From a checkpoint of a small encoder-decoder audio transcriber: encoder widths [96, 112, 144, 176].
Rows from block 3 of the text decoder, named by matrix and row number. Rows with one number belong to one attention dimension. Each number is 128 + 32 x the weight over its row's rms, rounded and kept within 0 to 255. All counts start at 0. Numbers have three digits each. After the name is the row's rms in percent of the matrix's.
# q: cross-attention query (decoder.blocks.3.cross_attn.q.weight, 240x256), inputs 0-127
# k: cross-attention key (decoder.blocks.3.cross_attn.k.weight, 240x176), inputs 0-175
q.157 089:144165088104095114165116154163100129130135179116119147156140115174073099167119114112174080078101121094133122128157109103112124102147185057094146086155094125125194109125043145112139187171084143159150129115162120079155148121117144106174130132092107083146126104096127170108158158081069209094125147135101131116167117174094139104105045162096134170105033147106090094134076135147147128129176
q.158 081:096082129182097142170113121112134165175171178161146118155100137140133139087109114104109152105088128121105056143112087096135135088210146119143111141127080051115115125149122092137085132147113128130133145123090096115133075168140071123171140078095115184201143170125069065081090112141117071110144102130059122112160145087184120100095108128154146170153076064137185221113115158105153086109104
q.159 095:146184128131117066086116100142185095042135121089137153103115123099142153153088133161151102130152136128159160129129157111153085142108107169096144133086130138145138164136126161035087115159095100131133136147084141135138153095080185154083128155166088117082138070088129168064122153112100182052129137154163125141139094165132165087148080103149176118096115138068065085131081138055152148166183
q.160 094:106111124117169073099038128127207125140102122150164157117078138068148054087160076081104103148120167104112136196153166123159132130131127173154140119159169141155128141170165120099100089130113172136110121093066164164096158095129181149150102181139150173144094171128042163087068106125104095076143112160117144137150163054156182054160151130175140114138121090092111146110159153093123148156162
q.161 093:099105156110100155158145151128106110173118121159100101146159136102138096133162152129108168144120122113131125122141162132149141136191120114085136156139159179067082097145130127182163133104198139127110158108191107164060100132134119118171200128095154151150059146156104084151137088132118117182162104125147135146123171128107082175117155149109134159129149114143139139109118097182094106068079
q.162 097:145151161244216125068119103103148106103175137137166160150184097157153142096125161171112155157206143180138171086110125053108120153103066157119158121115158078152054121107138092115094134123144104080154100102075130152143119144125081161102147113152147160122155148133142147166120088133089105138072171129173083107107152099127133139166126113141146087119115119142128168090175187130142079112159
q.163 101:170188118131080128145158099152146096135157162108120116126136130118171098120085175191179156135096143133162102116093104106088075057134119104092130101060037101130102119088085154114149121113120091091124115164082117143144085115095115147107146092155126077125128105106187126140148166089094163152171141098153156139144134149132112131136075092160119163098082116116104099119105111186095150173189
q.164 089:177173097147156128134146112160120137136135123089120100120143123108140106168069161186180142108096125152174113098144138121117165093077145106068143145067040122118116135082105177157156166129077066089117124169117123132151115109133136125102154141177118094089089059118217160150180173075099205145109166064145105154096110156096103142107111116125121136146092113100135101115065124184102140177166
q.165 095:152126176143187105138100083124170108154087143177139124145076158046149041134120149135092147133123131117106130168244189159161080104120140169111145129088173191122095110152138123092140142127144123169086133063169091133060115127112095124126140178094188097133099133121089123103141166146102125096093087128154174192140176158069100091107202127110158133128143132067087117102188153111114151137152
q.166 097:134155150163179145139132108146139125105161123159145141116149123138089136115082116146102156097139102140099109135115088134075130142036123156136189164156102086134154200136143147075076124134116075128160129073107115179150134124135078120152082157120100161138223120146131126106128116116183138101073140158110069130114124105136159115127175115115145088184119118096073114111149151108162120159141
q.167 094:181170134137151153172156149146089115176128143118087110148168103155081094141124090079130117090088115104133131139116145108113108136151089067080087082131058145074145061112059100176173182090131109096144133080204080067125081157168084126138164144099150093101117114098117118115168153095086165177146133116139107138149115159113095160054053160102104180100100160119136105112116133209140139117113
q.168 106:138153163098112128162124144161116103136126224186143157176131167127110104174121148156132143134157097093091142158200132145142071101160163086101189083158162138138166143179118131091122162143127145199118120078173074098062136113086115089199137168086137100169144115118086139110158117145090164058090127160107113161159156153114118126099147145084177148124101126111070118141177134114131111085112
q.169 103:104102106153121078113124083109155149152102091119114120132104177104191096160094186164137158143138116143181098075217192203179109117137164185077157203122184183128077130100145156109135103144117143134104159185143167118067141093095119153108168123104159114123037104152119092169130118106129099143067130117137147143100159136091119114101255143143151110139169116140139149089135128115100147120135
q.170 091:137130153130135161127121162173108124096154207164150183173193154187089158178156169182166141153235115107090182119113084113091107130114124081131186074150145091138156154172134125114107145147142170177158082066143116107104138116112101071170088133116129126176195136150097143137146110182120108097116135145114077151130159124158110160119114136056135144138120154156093136134170120122123082112095
q.171 096:151170129103125126170138165134102103168135188149144107112082114112097081159106078115143110087092119120100133189191079093107143102161171085152152051186112088168159129117137130181099164118073115159147076096161093116129165133163189093191167175127124113152120112123110193140169093116073180082120130165110124124153123150141175119128085143145116142104029103129087100123110145170132130113155
q.172 099:161141127188156107117142090136103137111187117086070131094152121159151120193097114136167120088165154131146138077087104103068113192101099208093167170122044116109086129053118154163115089140131168067160119175112137166141090102173082126108130110154146113060115117099126143099123111087144075154106133135173117144099140144152134143116102152147092149124142135115069098075100149202108158157171
q.173 088:105100103118100113107137134073130091097133107139176161119139162118112180089153127122088139195144137152101153139112168144155143144137076135176113134094158141108126164140162103106134099119144107147108132098105186145104115127106179128103122167134105206143112126162108074147135098165157129123156112141133094164102136083128153151160171103136162050156229173130154142180126127037107066125092
q.174 093:189151080168189106095102166136130145131120135114151189162173154180075143186144147115184058145178128131126165109185167134168136122135116117153135094165154143143125098157117129132107189159083146149133089110149170028105143123143162118113126174087152128116089119124089157151147134147028127099112131118136089143111126130108124100090121157112135131101100204130153110156108140069135099134133
q.175 089:153130159143137116122084109167188111072115111099111123099145081067163096099133109121096192127127155099153123121078189146126146156041081140053093181091078164113146187204103162047136139119133067104106193102127110146137099079094112181113140141157137139126089067107160123056122143065126154086168154081160108188143139127108069127121126065142177172123135081084116173112123128126112137141130
q.176 101:114113121106132148179108143123099151198157172179143101138085146132106112106123049049077093086006123109029077186142074140136166102166154083188138109175067123121180161134163145187161143154127120146128153088130074150157114162174108106202152145133128145176146145109113140087128110152153131133124117101075101135143140096140128147105106125140112150184100091073147155168113153141148101127119
q.177 091:115155175107120097113153082127102110119124104134108122124087177087092168115081129110096106125096101134115117135180119135178081128197154174108159187080157147067124098090121156083156108144153123151120188140122126142123107163128123126085122156107094124102156117118098102075153142161151146131080081183120147144103103169064138105103169159114163088141153147056090076134103158046121124118130
q.178 103:084070129152158123098106101145115181123143120152141144131123198116148187169147178153130108155163134130103123120141140173206154141138147207157168186123164159116073136155218151123107084158160203150128134146084180174092134114131106106100126110135130150124136156165081115103087119213195026121121078116128141143092171084160133122148200132127123113195168131107160147121107125064126120147114
q.179 099:084113124112116148154148142147097175185118145193141093141111194145138152204128175130136093122032097144077068164175106182195139078176179136193145145178158182134132104137208169174155132149160165147154126126130126126142160162146124114133145083104111076167182174151131116155108141217186074191144076122120191080148135128144114152129158175103065153157096124113152094140118091142146135142137
q.180 101:116167079099070115082156111140156117104138094066117134129118169114183150120090144174173089159127119118185151117089124123157112093178130103127139083089107101108131155095167172154114126116079131093154100200083172108131154126087172135094146137190104148131106055151149159145162129112102160109137178130094072142106080085170154167138124087180142073131125132146149136156105114120095111136115
q.181 097:128162110154117132112127126155161117136085099131142056134138166103193149207077177160131158115087090151110097144134222210200126095088045161111127187123118174104081185178223147159086174133113090103151154114154113129107159115112073138122186131146184145118100060104152111136076152134154113101147133065149077149151122099192080186079169114172182158174163099118182155146116079128181132151085
q.182 082:171130171196156126129104097176120164150124147145123107116109129128094151142068095091100144078102132127069108156151098173142154117106136131123126137180083122122119107162157158109094183093095106147190143064150100079158144120141107132135148147102149127161162073159132138075160122140120096083117114157088089141142150121121081134110183124144170163133033076130140174066128163104166096118150
q.183 094:081107082114125122133107142071144115134130151135138179142085131095151088033196103070106074133087130108173092128116166079163153118207151134152103115112163119100132119133055049103136103150118149107077141186103188143083085151141169165136126114103125161133050163128067091141095120071087109120152125136113167149135123065106173074147092109169113096105149152094141121192118146110089120103128
q.184 092:168095119135117166149092157191129170159131156144109113151182134208121113180135141148171158114172157094077117107098094173056120113077115101127140096196068110160134141165147152190113152125132180131166088086147099090133153085126065098183096102105180136180150150144141143135121130143133078145160141092101091131142183105205076163102160123123113218153112098211167178099172090189132126131100
q.185 103:102138103129201120106124139169139178125118167124115185129098132118183106160128134144174045121113150128152111112108106090146123145144125171152169123139100130139155136113135143142135108201092199061145100233043182131134129086168128171124073100159124095116144151071108199126094144113106064132121172106125168138126108084151150123121088119143098126106090129061111094152184139166093177161162
q.186 088:147127143163182144128149149135080159145162154137124146119136109150092178191128092116129064131140160139092202146143087097188172186150141086174143074185109144144142119143188168182119184136124136126180102093131102091160142144158159108141183150161112115143163118141127193096171105190100116104115145129118095121118113152139109169144068124111110137111044132108147157132111153127150092121127
q.187 099:119115139090124097124129156088153098108092085103108117090124036122124092130154065075086109143173151113159209122160178143127136228132134098112105103208225201168171127136122149122131143105143099153126140098218104087114176107110178156136160167122125120110093121129128157131149113101113169111104154161141152091149110191095143142140144136114135125051141126169109134114150123115137168089116
q.188 109:128084152095040142141120105109120122108159185127112141136090149099108166092169116130116152132165150064113157156093095101135115138193180099119088095088106090106115108164097092091113099103172148181084153103121090122092058133097154068149123114101120164136137148146091079039136137165107100079177062170089149169140138175125077073152092093098156166101134101160139174149092145087133083092096
q.189 093:148171105114065086116131127135141089101142116065109095102125114155168113143095096136172139106125131129162128076107108082083109128168082117091111123070042074105148165058090149169123134174070126094135122177145106127171125144135135102101151140195102156079059062058124158106126127065104187107144171125145099152140072154171167162082036109170154154114137133127111133138077129159125136118121
q.190 089:111153073139093080136104151153172133131119150138164161181133174172141086157111179151192105117114073127157064092181152126165086049180143132103141156117161103107144128150076121081095153210064157145131125160139163084098149146102119127134119112087112119151070118098058116138085146099061139103113120134112138111167107118140153072057106172130153153125089159108105099133096120087137119135150
q.191 100:173155090124166131110093132161197114129096101109143154141138156074115065090135155121144124151084118120154089157152201189138142054060140137119132146111142170132123136187096141053144144093102070136077139118106174105095115103117151181111092160095169105136097103161163111163142174088062154124148115088143130167111158086066095070125194117142127118135119143105133085141122119102080146185172
q.192 096:157149153168124152112088116139132161112188143149128138109133084129111131105138117137111143168229189179127244110124110104090061170127115132149123095074114102108114140086148089158058076143147128099130157114130098174191103142139093090141148181103097131106117158112113142123177122150145177094072169156130097085089152120139126163185198134111142096074085139140126224094138155126178067094149
q.193 097:136149166191156128137113138121126129140093161121176098148126136172148102149114184160144101106096036134162000133183178134105110130076150132109126145129171129109167178144085156171223221159141123122150115078191087133123169144119105055118075136107126171156160125128148102186101129096082122145115175147134145084163149157105142095146121119152111153113156110127094063116092143140119144114053
q.194 101:125099137128128128181117160136118118109120103139140146139155148114167095166182119075098109073090155060095126167136126157146131182104151178135162169144117156113104176107101175186154075176181124156096133141100151139118190121170131115109093053085147141151113129105125114172120128151119063201210136068052103091140119122145135195109171146161115151104118084099168115095140154056136094161129
q.195 091:087093115125096139169125165146150119140139119144085101086116063094135127101095096089105145123132209121140218073061086091168147153126158136171129123092080117111127139176143159162135156162154111075164112191053142117139135063152119154098157090205126074137158101161186201083124124126114136132106106094162117124092135137147168195128091162115096147194120111081152183161149128125102091186169
q.196 108:103091109171139135129112121114141116158091121079052116125107107129102130065129086105121142096089129115143119147053132101120167084129120081089193111145117133108110105122097152126128169077125128094137124139140158081154067090113114170145154186126105110131122150172164162132118141098093144096149111125203124179172196098071107195154148116143150185122099103125128152145143151166083170103087
q.197 103:142130119096165125139113090122135115163128068141099172137112167152177139145099126131116142164143198093135139072143102083129092116180113134140175110154125156099053134111121071091056089084127080130109142116164121109093130121157121146142167093126182148166155086149128148137112136107073138136155191075153104129063103085131017135106148148110174085117144139096148162186120195078135066172155
q.198 102:114099123192118132137083124096137085102152159134183143142115135090115104113148126126093124075086120130124113119119126123143128125149146190102076167059107107105104175117085012127079103094162108127088168141123162171045169175157157153147153131094104166098070109085083144133132149080104069187084102145074166099102114116109151115105195096159168118105133125119144124108093123142190100133117
q.199 103:187121123133154130154135166149121187158161108161182143154125106143188128059077103098066101158142213137173163134109135112148105146122112098157113096105126131078073146166145151139175119125119096064127077158122123152180112135130089169104182092129118144171123139138174185138070074130141146137146219156152100076156115115166108172178176129165109098117095095090187213090172171116101054177123
q.200 102:118145120075146111123147140201143096118123138207111141118124159129123113115139069068099094084053098094112085202109165128144168096150160105122103107162126137120195111189141111099155106065149142138096127187110143085134154133157106228157102101147140097150118119103132136104110123129123130144120085158083115189144147074142128052134099113117137120201141128127149052156163095161136150098196
q.201 107:127153155106131125180174179107143136074164148170111154109152135083128081168182105093134134125148133139080163129134124123112131160100107149175117086138133130158176127197174176167156135156172100144128176118045097149137131130180153094090068097135131129133157167098128092085179130189153139182121068121099098151125117216151161076107068168115079168160164117091164109126142160117158098104194
k.157 083:141171139121121119084097157117141120109139060124177141134125136059208160140163128103121108109134103206088050144148126151141200128142097157047102137145169108163142099197100125109154138125123118108119167174089134052161112157145149157181121150139158115114197165113174174150079146060109110098118054159150163122144188159119130115113156141147116107150117117149143150127109086088146125119128122117104060125092133159103140138114048160135135135184111130088097125109149115097148122188104111096079119119114124135180088118108051109186098132
k.158 080:075134127090135073094092171125117142102067161133129130122111109128098104214101086092159116114089152100100058037141183079128150171072119149154094101162111155166126125150141134118104122096149093185144121086188130153111082103069212141177128155136114107125083143060106109121121132131134125206131126067110111121102183165142104115142122103123122113135105137156215117158181104152142090146148161140115111187082208122107144112112119160119129102091114114154171116129159120088142080161052115117149107137126085091146135096108152128122124122
k.159 086:145141137143063134140100142065171160162139133123175114137114167079185154144143155148107115151181125117081156167200071168117126072163126121057152153124188101156203062119153101132166134105104116089144192149142104092166113089192116129141063120127124115134157135140154146143100158077141114107167091121167139135137140106057145148170103129156111164134160153095139128142134056018124108141188031120135109165160123172104122142152122097117139120154137075094094114103097128144128145122140101141123162116126144143136111146077070132145122174
k.160 094:074107134131067098162074116088104201131081146092126132150106138035163109148121087134136091137109090148112156094134094075148139155128129106123163182129098142130147136096163128053158116067051127126133143136156101030140156147154111128145133115093112076166091117077108156098086147097150140151129102101172109079110150086070093027156103098130114105128116151095145132112144078073143099116135086108075130109139155122131088098083132110107122146042144088110173139125115129164099108070161120143090136134157135131111160134062128099094124132
k.161 090:106152137155181136116155111176103130134106076136121150094147099142142169052119106166112109097123097107183138187079127086171075150087172081145115136136117136072103185118100130095064087103073089151099087105135080143111171132110083103116184112093149141071101098151117100173077166162129116088127126094126126142134069102232121096127145125148117124077127186134101151091082185200090135122115168107128124111129076150157176133121084132145105157131101189153118139157094112127128112130181167084118084142143133127110129129148202101090164136
k.162 091:136104097093100145157129116136128162154115217131166165179112088133080116163109153106154161123088110079105156112159171170111201126117142138195110139100098176094145151062109103124143138138189151116120200095204105091152092105180126129131130155112066123150101116203096122129208107174117098154170177109157081141118136126127118133172063070135163142149121147102124129134171170076128114108138136134142145141149141086173092164179169137093103093130108156127166133140124138169108205117090116158111104112162097080123100128136186170090152165
k.163 103:147147148161156156096192213123161159187118111158150138108144155172121176229125138179086152145167158110133151153142165162157099124082137146094137121140135151157142153120140105160129097132129146140136146108152151184169113090170144093121134101130117109175117118119143103133148166158121142186167186126166146140163127175178120161150112148168105164103143174142255093144114106119147136161111121210176187145164217140120147158182168151101142122153141137129127091139139138141144120155131152148135154182123120126135168138153156139081176135
k.164 087:190180135175133203097159171135154091155162027141125157121176111152152160144192166134065160166170185102132134171109141194144133085117092137114149163119156136165148150146101084176136171147151182153138152167121156116189146097141142093170163143145096130172123094155184119141092174096099093090161137202174173124184103150154147174105186146141124201136129098148151112164103103070135167148127127156146163193160118160120162118150129122182145112160119140114115105119159142106160121153126142155149162135113155175134111155114169116130113158
k.165 093:105100115144096130098106119143075130143117057134154124106106147120192146110119118100077137104083116100153123119090114097149131102117152055139130158116154158101116117117112060071124146075040138082093123107156127050143131126196062096174120089104116123108102125116158089135076173147109100084107073149167117116182099115139127126118150072135063130116176122117123058067068111069110073115100133125157095110101104102119105154079109096091122143142086127093127098069083106151123065096148090114046157136150135168134092137112145150091115116
k.166 090:136063129088127139123068135104164126067106151145148191172120133172128099176110143113149156129141125106127124107150131127036255127166102145179170156106119136108106084152145145097158191122164151085140156111143142122138106148116147141158094188119097144166126119139133123136170121106148152171135081135148077141130209138053181168167134129107127139177157120120131112103191125101136127143147143161121138046121150120132099123094155049057112073121127097136130135125168129148138102114080068114064135159137118093142097133093085146125101099
k.167 089:106149144150160150165120124134090116208140067141165124147135108088147129075130127094150134117101118175139106154078169101109163102130127129100061097176174139138112133137063130104111151110099081164117109174113158076132196131086096148191168132125197120062133158182159119153117154189150121084112109178124137135131152152212150136063137120169110123109104105156156115106090132207159126131108156077163075105079161128139161185105092135147103080150117181181119145101151157094132160122108101118087115162122126200178163145183142118132125127
k.168 105:129069115137134124089096148130077121060134083134197169132096135088203171105120120108104103112102107155135046135122112130142193108141133115078124147144137110107111119172116099087134123095082110053110183126118081091155097128172092127160098130119100141101142145121152128164086117105101097056099060116159138134142117127125124123124118133121066121125157133115121111078089128090107091104099126133157055070071084140093128157093073141108120152187115154081092115092113047100152102149115113075025127103125146099115086119088071109141118133
k.169 101:160113123153097120093112158147157071106093064115087132060132125138144146091136143116106138095155088039131131120092091183148091126138152063131133171120118150103133130123133099130082148115101104113072129136132144083164102136159107113108134117115127183122072115140133118118076157118125103058114073145161133113150004074103121105126169117092114153115128141139097142125060165090082090128143164161120096176116049132131168093115124065180146147178113120062134090129040113146154073115118145124133151116174123164130066148084153114136141115
k.170 089:168067097108171153099146145137105132062159151134181173190097115120144125079120123100126106133092130171125065145131131193107184151135124146084151124137121116090100112158087107124132140115182135119125193098123071130128052122122101132149106120129078148157137148176136142156180076142103118064076103095157123154111145169129113132122051158128125128153129137103089132068111140124121134103083130120149087066101043135120099150173123173096123149201138154093065110113147081087128199161110091092073109099122141082084084099121072129103119152
k.171 089:115102125184167118142132118135068156059166146137202160150128093084195169181131125151121101137103141228116049118155119068145211135170089145089116123128128121144115141183162107107155078137063187126130163153137113083143175145197138144159162147105122133143165130085141134164094128096102097146128092136143143128148155128110147144151142111107130124125117134155149157143122134071156139101082132118119133095106188156059140135082057179174143146114151135107185139111178123086161126145184129095059097114123168130101084122099105118180115135
k.172 099:177082159173149153169144162123181090233140138131150113128173112161160094090143146117141154123138134115096214146123130192083111166121138100121134107103144159086140091128137138141097139115141094198116174144174180111120159117094136113139179143114204184162112124203149104155185179176152115091135134168189094132127107143101173152124132145117173179138113125138125115103172147171113099137122168118127105115137102153157121139170168084144144071100145135102085107115109181167140181076111129169155109169190100168125065112109090137113138184
k.173 080:075133136110132124192113113150128148126128146109091123120146101138061140071111128105083120141134165094174155155111116062117053108176147114139153132150132061108126145065130118093128159134093086115151133089138056152093170087135083123108091108145098108118055101106053153112110102146107136108096138068070093148135111100104116139187087123111096233071101144104104144127116131173115090149163048103121126133153093091112163087112161117126121157135161104211109107141116134092090105100170111107132127135043146130104162187136142158117135157
k.174 093:155137114107111128132131142122079112137138088107110127163145094034154130056154137066122130142117116161092086158126110188158133116162111144061128121145164115116165093130061078133121174108145136141118160154114105015153110123159105157177136113143131142128114143167125161126114104118113070027092074172118120103118117117137101110123122103141147170157065096110074149128055101079117097130126108104089061157106029140117120130138098163163118122178155108107086123073108161080100167112135075117126122091112131180131090121138091136127098163
k.175 090:069173133088042187144056088112128136160095052126118155133110168118172132089163088116107111150117117066142159155112125134186144121086164095080163194152146141122161125136089123072139163065149063158170116141161130103135161130080125105157114112112089068094131133156179143123066171129138148139141067139147127092141156105162151078121133152163080108136169136131115098119141070115106139148186121067153108145147136137187107148126133070074121140120084135125099138110132088157090149097107106151128167150127106207151160172101178097113120161
k.176 097:051151144153184135140115090130095142103104135117128153164136096129146137192145103095157132172109169151148071098113153016153167150128087133150157078137108124157106154188142128104142107112073157135161088116149153165117198142091148152157139150152136099142122117074137139139097134103159112187142142158103126107136182158129123140096235139091110097125096092121147106139179140158145131116112136102127139116106216126076135120030096136112120094041132139152141165116189126083141048136129116119120093140100129106127134100121101096171102072
k.177 088:128103163139099081129071149117158088144155091119149091110138158103141115127093156114150139097134102107132130133142104086048104052168118075170083081104172088131130087100180143132132117140040093042104118131109135122126125094161094126163068133099187154077127092100137111145102128091169092120120078131125108172154121106086135167142155108137068186082182102122136105109112123115107056114166124140096105146103134159080178112086141092139125084140089116106118139068087112127183031143127141120124112129120160119161128164122046177122110118
k.178 098:154100111158145139101172136118153140124124191102077111135125109134091075074131145112133110132159145069154125120136091156119011168104120090162167085094109131115153116107129128168083134111130131160107104087160115195128088125116108101098128097134101170173062095145117095113164141110165098065122166105138085115102065107088093121131165116086165141141111138089066135108135122130106148114126125143078130167143019141115127054154167128131132114089141095105052109137115117130110088121142136144189112080181134079064086071119097094084105137
k.179 100:141125129191231122073222134120136159102121180131091125122148118154102143137132151149166152117179122140148096112147117113145079154115091130152146056108104135144114164170123136169120098145111211120092064093118172234110132157126128131090152106140140165136123108113143115134168123133186126086133212140111119125128081150127094159111238133118169086141113136116125121131113158144158188112083149178134182127148100126088142122110127148123124091093158116134102127153135136110129061158170135121166115118147150072082123068155102084128129067
k.180 098:160151120203121152145132168142165133111140141113120128162119136095127134183118148168135119196163161114125109130152123173101085119198083152098158129135094079177155173112178105201148119160131137116169161144106110159170120083178120134122093111161098098175084117121107158122141102086141129161118179113146181120115092108116093094138094176095110202088120136129158167176102131081138142132140049152142155208141174170083155063180166142197150148167176141117164128147128118094184138158146194144141152105103185125101178174108126140119151120
k.181 096:160153106255151204132131155136085164088114129126084143149138106165172164102137144129176151168190134050179117145108107150168096146137127115134180136130103133143166169160105098145097154106136180134132134095156111186147153150112078126161130112168091149105066124174145114123105172137187093064140176139129139090126078102179130135110193129106155125161121110095123140137113134133125197148138096156194123184148070101141141102095116108155116106132137125153117147181114124109144079122133102154121185075138139161069127111098187073171127119
k.182 080:069131125135118171151049112116098136062145137136158165185133136073170096179090102073212151136098099107123037070137127097136211147150089103121084107110125112147121115186126105122155152112132118144134121124172154079140142173141142148220124134109104130086113136148178128125124109121171079162077063132136073099134142126132121110115136090099130111164148093167141160135151117072144163091121179121110074180081203141093134106091119144128132100118116118089135159068180102106132113137078097146101129094139130167123085118108100140145078104
k.183 096:089162116053065048114080154151135118205041091099054078072121131086122129135154100132071087106102133159108154126133143078138075145106147130133125150154123130137157133059162157092083120105075063136135109136126110085107142107109159119101122124117143066116115136072055136122069129108077136163151119104106119110098183105117094051164139132151085141093097150131165130143107087150108054143157089119068107150127154112157138096098125130120120152091111126151153108130102136131119057104137152113154112149102091152181168159113165132113145164
k.184 086:148094132131183191094169145131082119070140123146141182170133118152143104132102087114166147156118126122137091098085139209186169209089125167088154150136090153097094139210068108144122138110211153195138148087131132146134091165076134139155168111149108144170100156160157123116167115180142141126075135137143149083124109164193114110065097160105182082175102127135116154111139143170119184130061189136165111084097112118143091108158121168111121150152162149104103130147159132112116179130086109127103138122149100125083123074132121095081136095
k.185 103:191099110129102142107148156103152104238075152101122093150106147074170092095169170098149134155135125188085149092146122207141114143119102144107177097119084151150178137134149157182149157112166161196115153125135158176134148131123141133121122126156128117172111120154149140122173117108139131075151189153190131072089144142074057054080204180121107086158118096091104109119128133117122127110117108131131123167121086118132091120133207123131140092045131139082105118123132126151146129115124139172184143105182134112093153124090086089121138171
k.186 089:098150112153174173206164052128102152125172200114196148202121087075154120090155149082155138167115146168114059139151126114161139131148086135099123050119135111149152130183080098158163130132165180174132121144149140146130188130166132152157148135154108129140150125152157137154155101121149093087118135171120116107109123151128102133102169115108152110159093096117042142140154151087146157094106108062141117189102099163079124147160115178150121095098151152104105153098177112089113221147152126125141087085128155111075100091137097119185101143
k.187 098:091142129110093122197115000120101119122133126136178128111088143093169156046124128135129122112127073146104128145128084106146164107158156116088097162137143130107128123152103121085157114134122104099110101169090135070124156158159106158093138145124157146065187156143138159128087114133123150116122047151103145124125093084136134102105113121109135050124136141145000160124111153105107136116139124033131110091120101128129124169138084096131118158155115137105153157130097122157114202098173132105087131138143128163143111152124133109192143105
k.188 111:061154140091112101121094144136111143097141115129147111090110155115140133170083049127068092106091154133116102126131145083125050134081152095082088117141155092135119084120147118111109088104102046135145123118119072123079072085102146081159102085105136098111151140049133098140076113100079108189095078042113124144125158151144132136138019135151073151096156142156185111111149063128102080142137114116130079169097177172105126124146088170115144166147112131116112093079142075109135138153079140095152111144094106116125125111124104158104118162
k.189 085:176140174197130138147107179139122087165144097148175077128147114141186167143169132157106095169140164126081134145140144154099119103163112151078142167144152127141161124135152118131142075135104075163168220156144102098133152043095133158142118171146181119139138130107130165160065168125102119146174097146149193153162140132145176151143096172126124189082121132139184126177136114161121082139161089112146118162120156161113173116148102115210152121166132144150184129161134171086189163123137153140140134116109151206151138178086137129175153200
k.190 089:182113126129106053000103229113140126114071061116091111106131123080172159137157136117124098101155094143070080124159124196127139133135122146090139161154144155147167100146124119112093134096108108102095164129120106064151027113122146163149100149124140135123119147111118162130079150100124115064131080116155135132126143126116094094168149128156129133146098156113183144140047083105133083141154123178092079143106089139132159107120090123160120131190121087114115084136066151099131054152120097105125142097134124151167100111085114109117135145
k.191 100:126157115084080137076112168122124133145077010120025152115155161095132136142151100129090137139142116105150169169099114153187129118113134123097159184148132137130140133081109101103106179096114149094147102136098146045159115143151124108156137076110094086148100117133135142090095143106129136133111101170131118098140149106153112084146146117174090163136127126131165110123037054062122122167142121157085135125168139120177109117089144113084124151165135092133108111085104138135074063093142091144114172166096124198171163179141159148049109110
k.192 101:176088124118147125141132155139171111105103126105179089142125134143151128095077088143131064119100119098112084058121098203104137115141132142166170145111134097106104143109131140115148141109171045121131181109139061090107095091130128127109136159105119174117167122126123133104102143129140119136131146049141095133145120112074148157129000179136102152119120086109079116116143199167091108139130094080138109111109075112085087147194114088088130093105145097099124145116110121146133237132151145144041158131110139129096131133103098106081150161
k.193 097:160085137060101094041154227108162145167094101137074117142114104112155154164174145120128169154127134196126154108113148150109126129143109116144122142124105152145141122158121108170117142107108153146171115086194203152117138158157103119124135094124078115174112095122145143124126132107141113077139124167161113121113205133152123131113251142099125164094103153134173115124090095133121096159136117231130099084115117167156136093104109131075144104077111113183083129088109112113124019142119107120165108152160113103153139097151093162091132121
k.194 100:152078102085091098171109063115051137150047136117104051104112123140119097070109135150116122100108121209096162108145161070180114116141121127116129137117138145092131103078159156112134121147072130171117155153136138104112222156224141110049145114093123101121106110098119109125132067123106123097097157168102120137124090126069146111135182106117100120093121130135084127144063107116142120112131140127119123139128113129158125105069154122194121122062094120144121121081126182127084124060195157115110073144115117203136089133141144155158118145
k.195 095:131213148165150137219131056146116187117156164127134092116134141185089113124137168125147132114096159136142163091146153150150077147150142119152129110157161132157101118125108132118136154152183147188123139140148140170114159125143147140107127115136180100153097155154108140123160195172132200148155166136149142162118107141160127163132122112161158099132136119116084123141140150115155164157121135075145198161125102129127185145163168132167106129120135149147210144156135251125145255115146123113201134120114151162142155108151099140167116098
k.196 102:043186122160077152123149066118067160081155074121142195164111076140066167133149160136146153145179106017165128171100106086136166119122119126131151129126119137137115126131038134174109139093124120140150128146109136194100148164136127098144107154075043120127082076166131136118123183180156160176113151133114105187110091125191119113111152098118114091101119155134124154142133140094169174134133108137146119115179149159145167157099109127129129135094112103118203123209126107123139091146091097113196139115127114120102131114143113142094111095
k.197 098:114184158088160116108127136144130108116126106097069176085141136134120081189070110107137090102055123103116189092115128115170160148117140102147146167132118108153064147080082113127113144085158128118103087165163112098111122154046179106169101125127128116090103103128131150151101112136121147178130127097187109109117130124151082101112038118208137121210091131101172109042152154099102129140128121129137087175137167156139123138127176095153070126095151147122107120141132143119105136051107198092202117099155120115051135145123078125117110133
k.198 103:129087150186066110108127132143079133137095082139125060150146133128169049159063071146152117138124107177107131128096126080053127137120126134106118143119100131103120088096168122112131124092029070102150098091072040089115118113123111111121109112109143152082110079113132122126114085133139129175094083056132123130126167124084147072110089160126114144084127108141163115114126114160110097118156107128126125084136226092115058099089068139141121131096090113111122154113109115120148062054159141135107131159132112198090116170114135164123151120
k.199 105:161125134116165135168129088132103146085094191079129132118116124145132130141140180147139073115093152095107119054120124133137148132144119120231174180124114124176103128117120117120136139150161138233117181112230100108143155127099143124127130158118069145148044135143128130129124194155119167186155155142162116143118217105150113136163092104117133119140121113112100118123146152126167156138090141073119161141106094138112149117166143140167126135035190117129095129149142221119128221097153156109164148129121156172096122126120144119144118174
k.200 102:026190134141121160172145059123107134155139134132169127151118132126170087140113137105135093134113142127166145168135117044160178135117130128112111091097129159134116143174098124094117072108030195118118097133105135046161234140108128163146119089163142109125123138114159105154105144126149132186119107146114158153106104139132100095103137137145120106130164163129164101135097152094130139093139158084094156183150253112176102133105126203153147153163135152117135139121167161110119093116110132148111134141152120150173118100151198085166136077
k.201 101:123098129082162137182103085110145107195123137126206042121164133153133116068081108125136147124093145151091143097181153154127164116142143121052119127118180152103126147160153161086135141167113150077121130133134158127182183105188125143086137123140181122145177160120108071145114098114120112091162145144128123111160092126070173177112144125114142139126147085126076121156120142132087114118140174073162135089081089091107124157154151120119107087169105185137162146085116210132144158105178147171059112102126125167229111076117160109158143093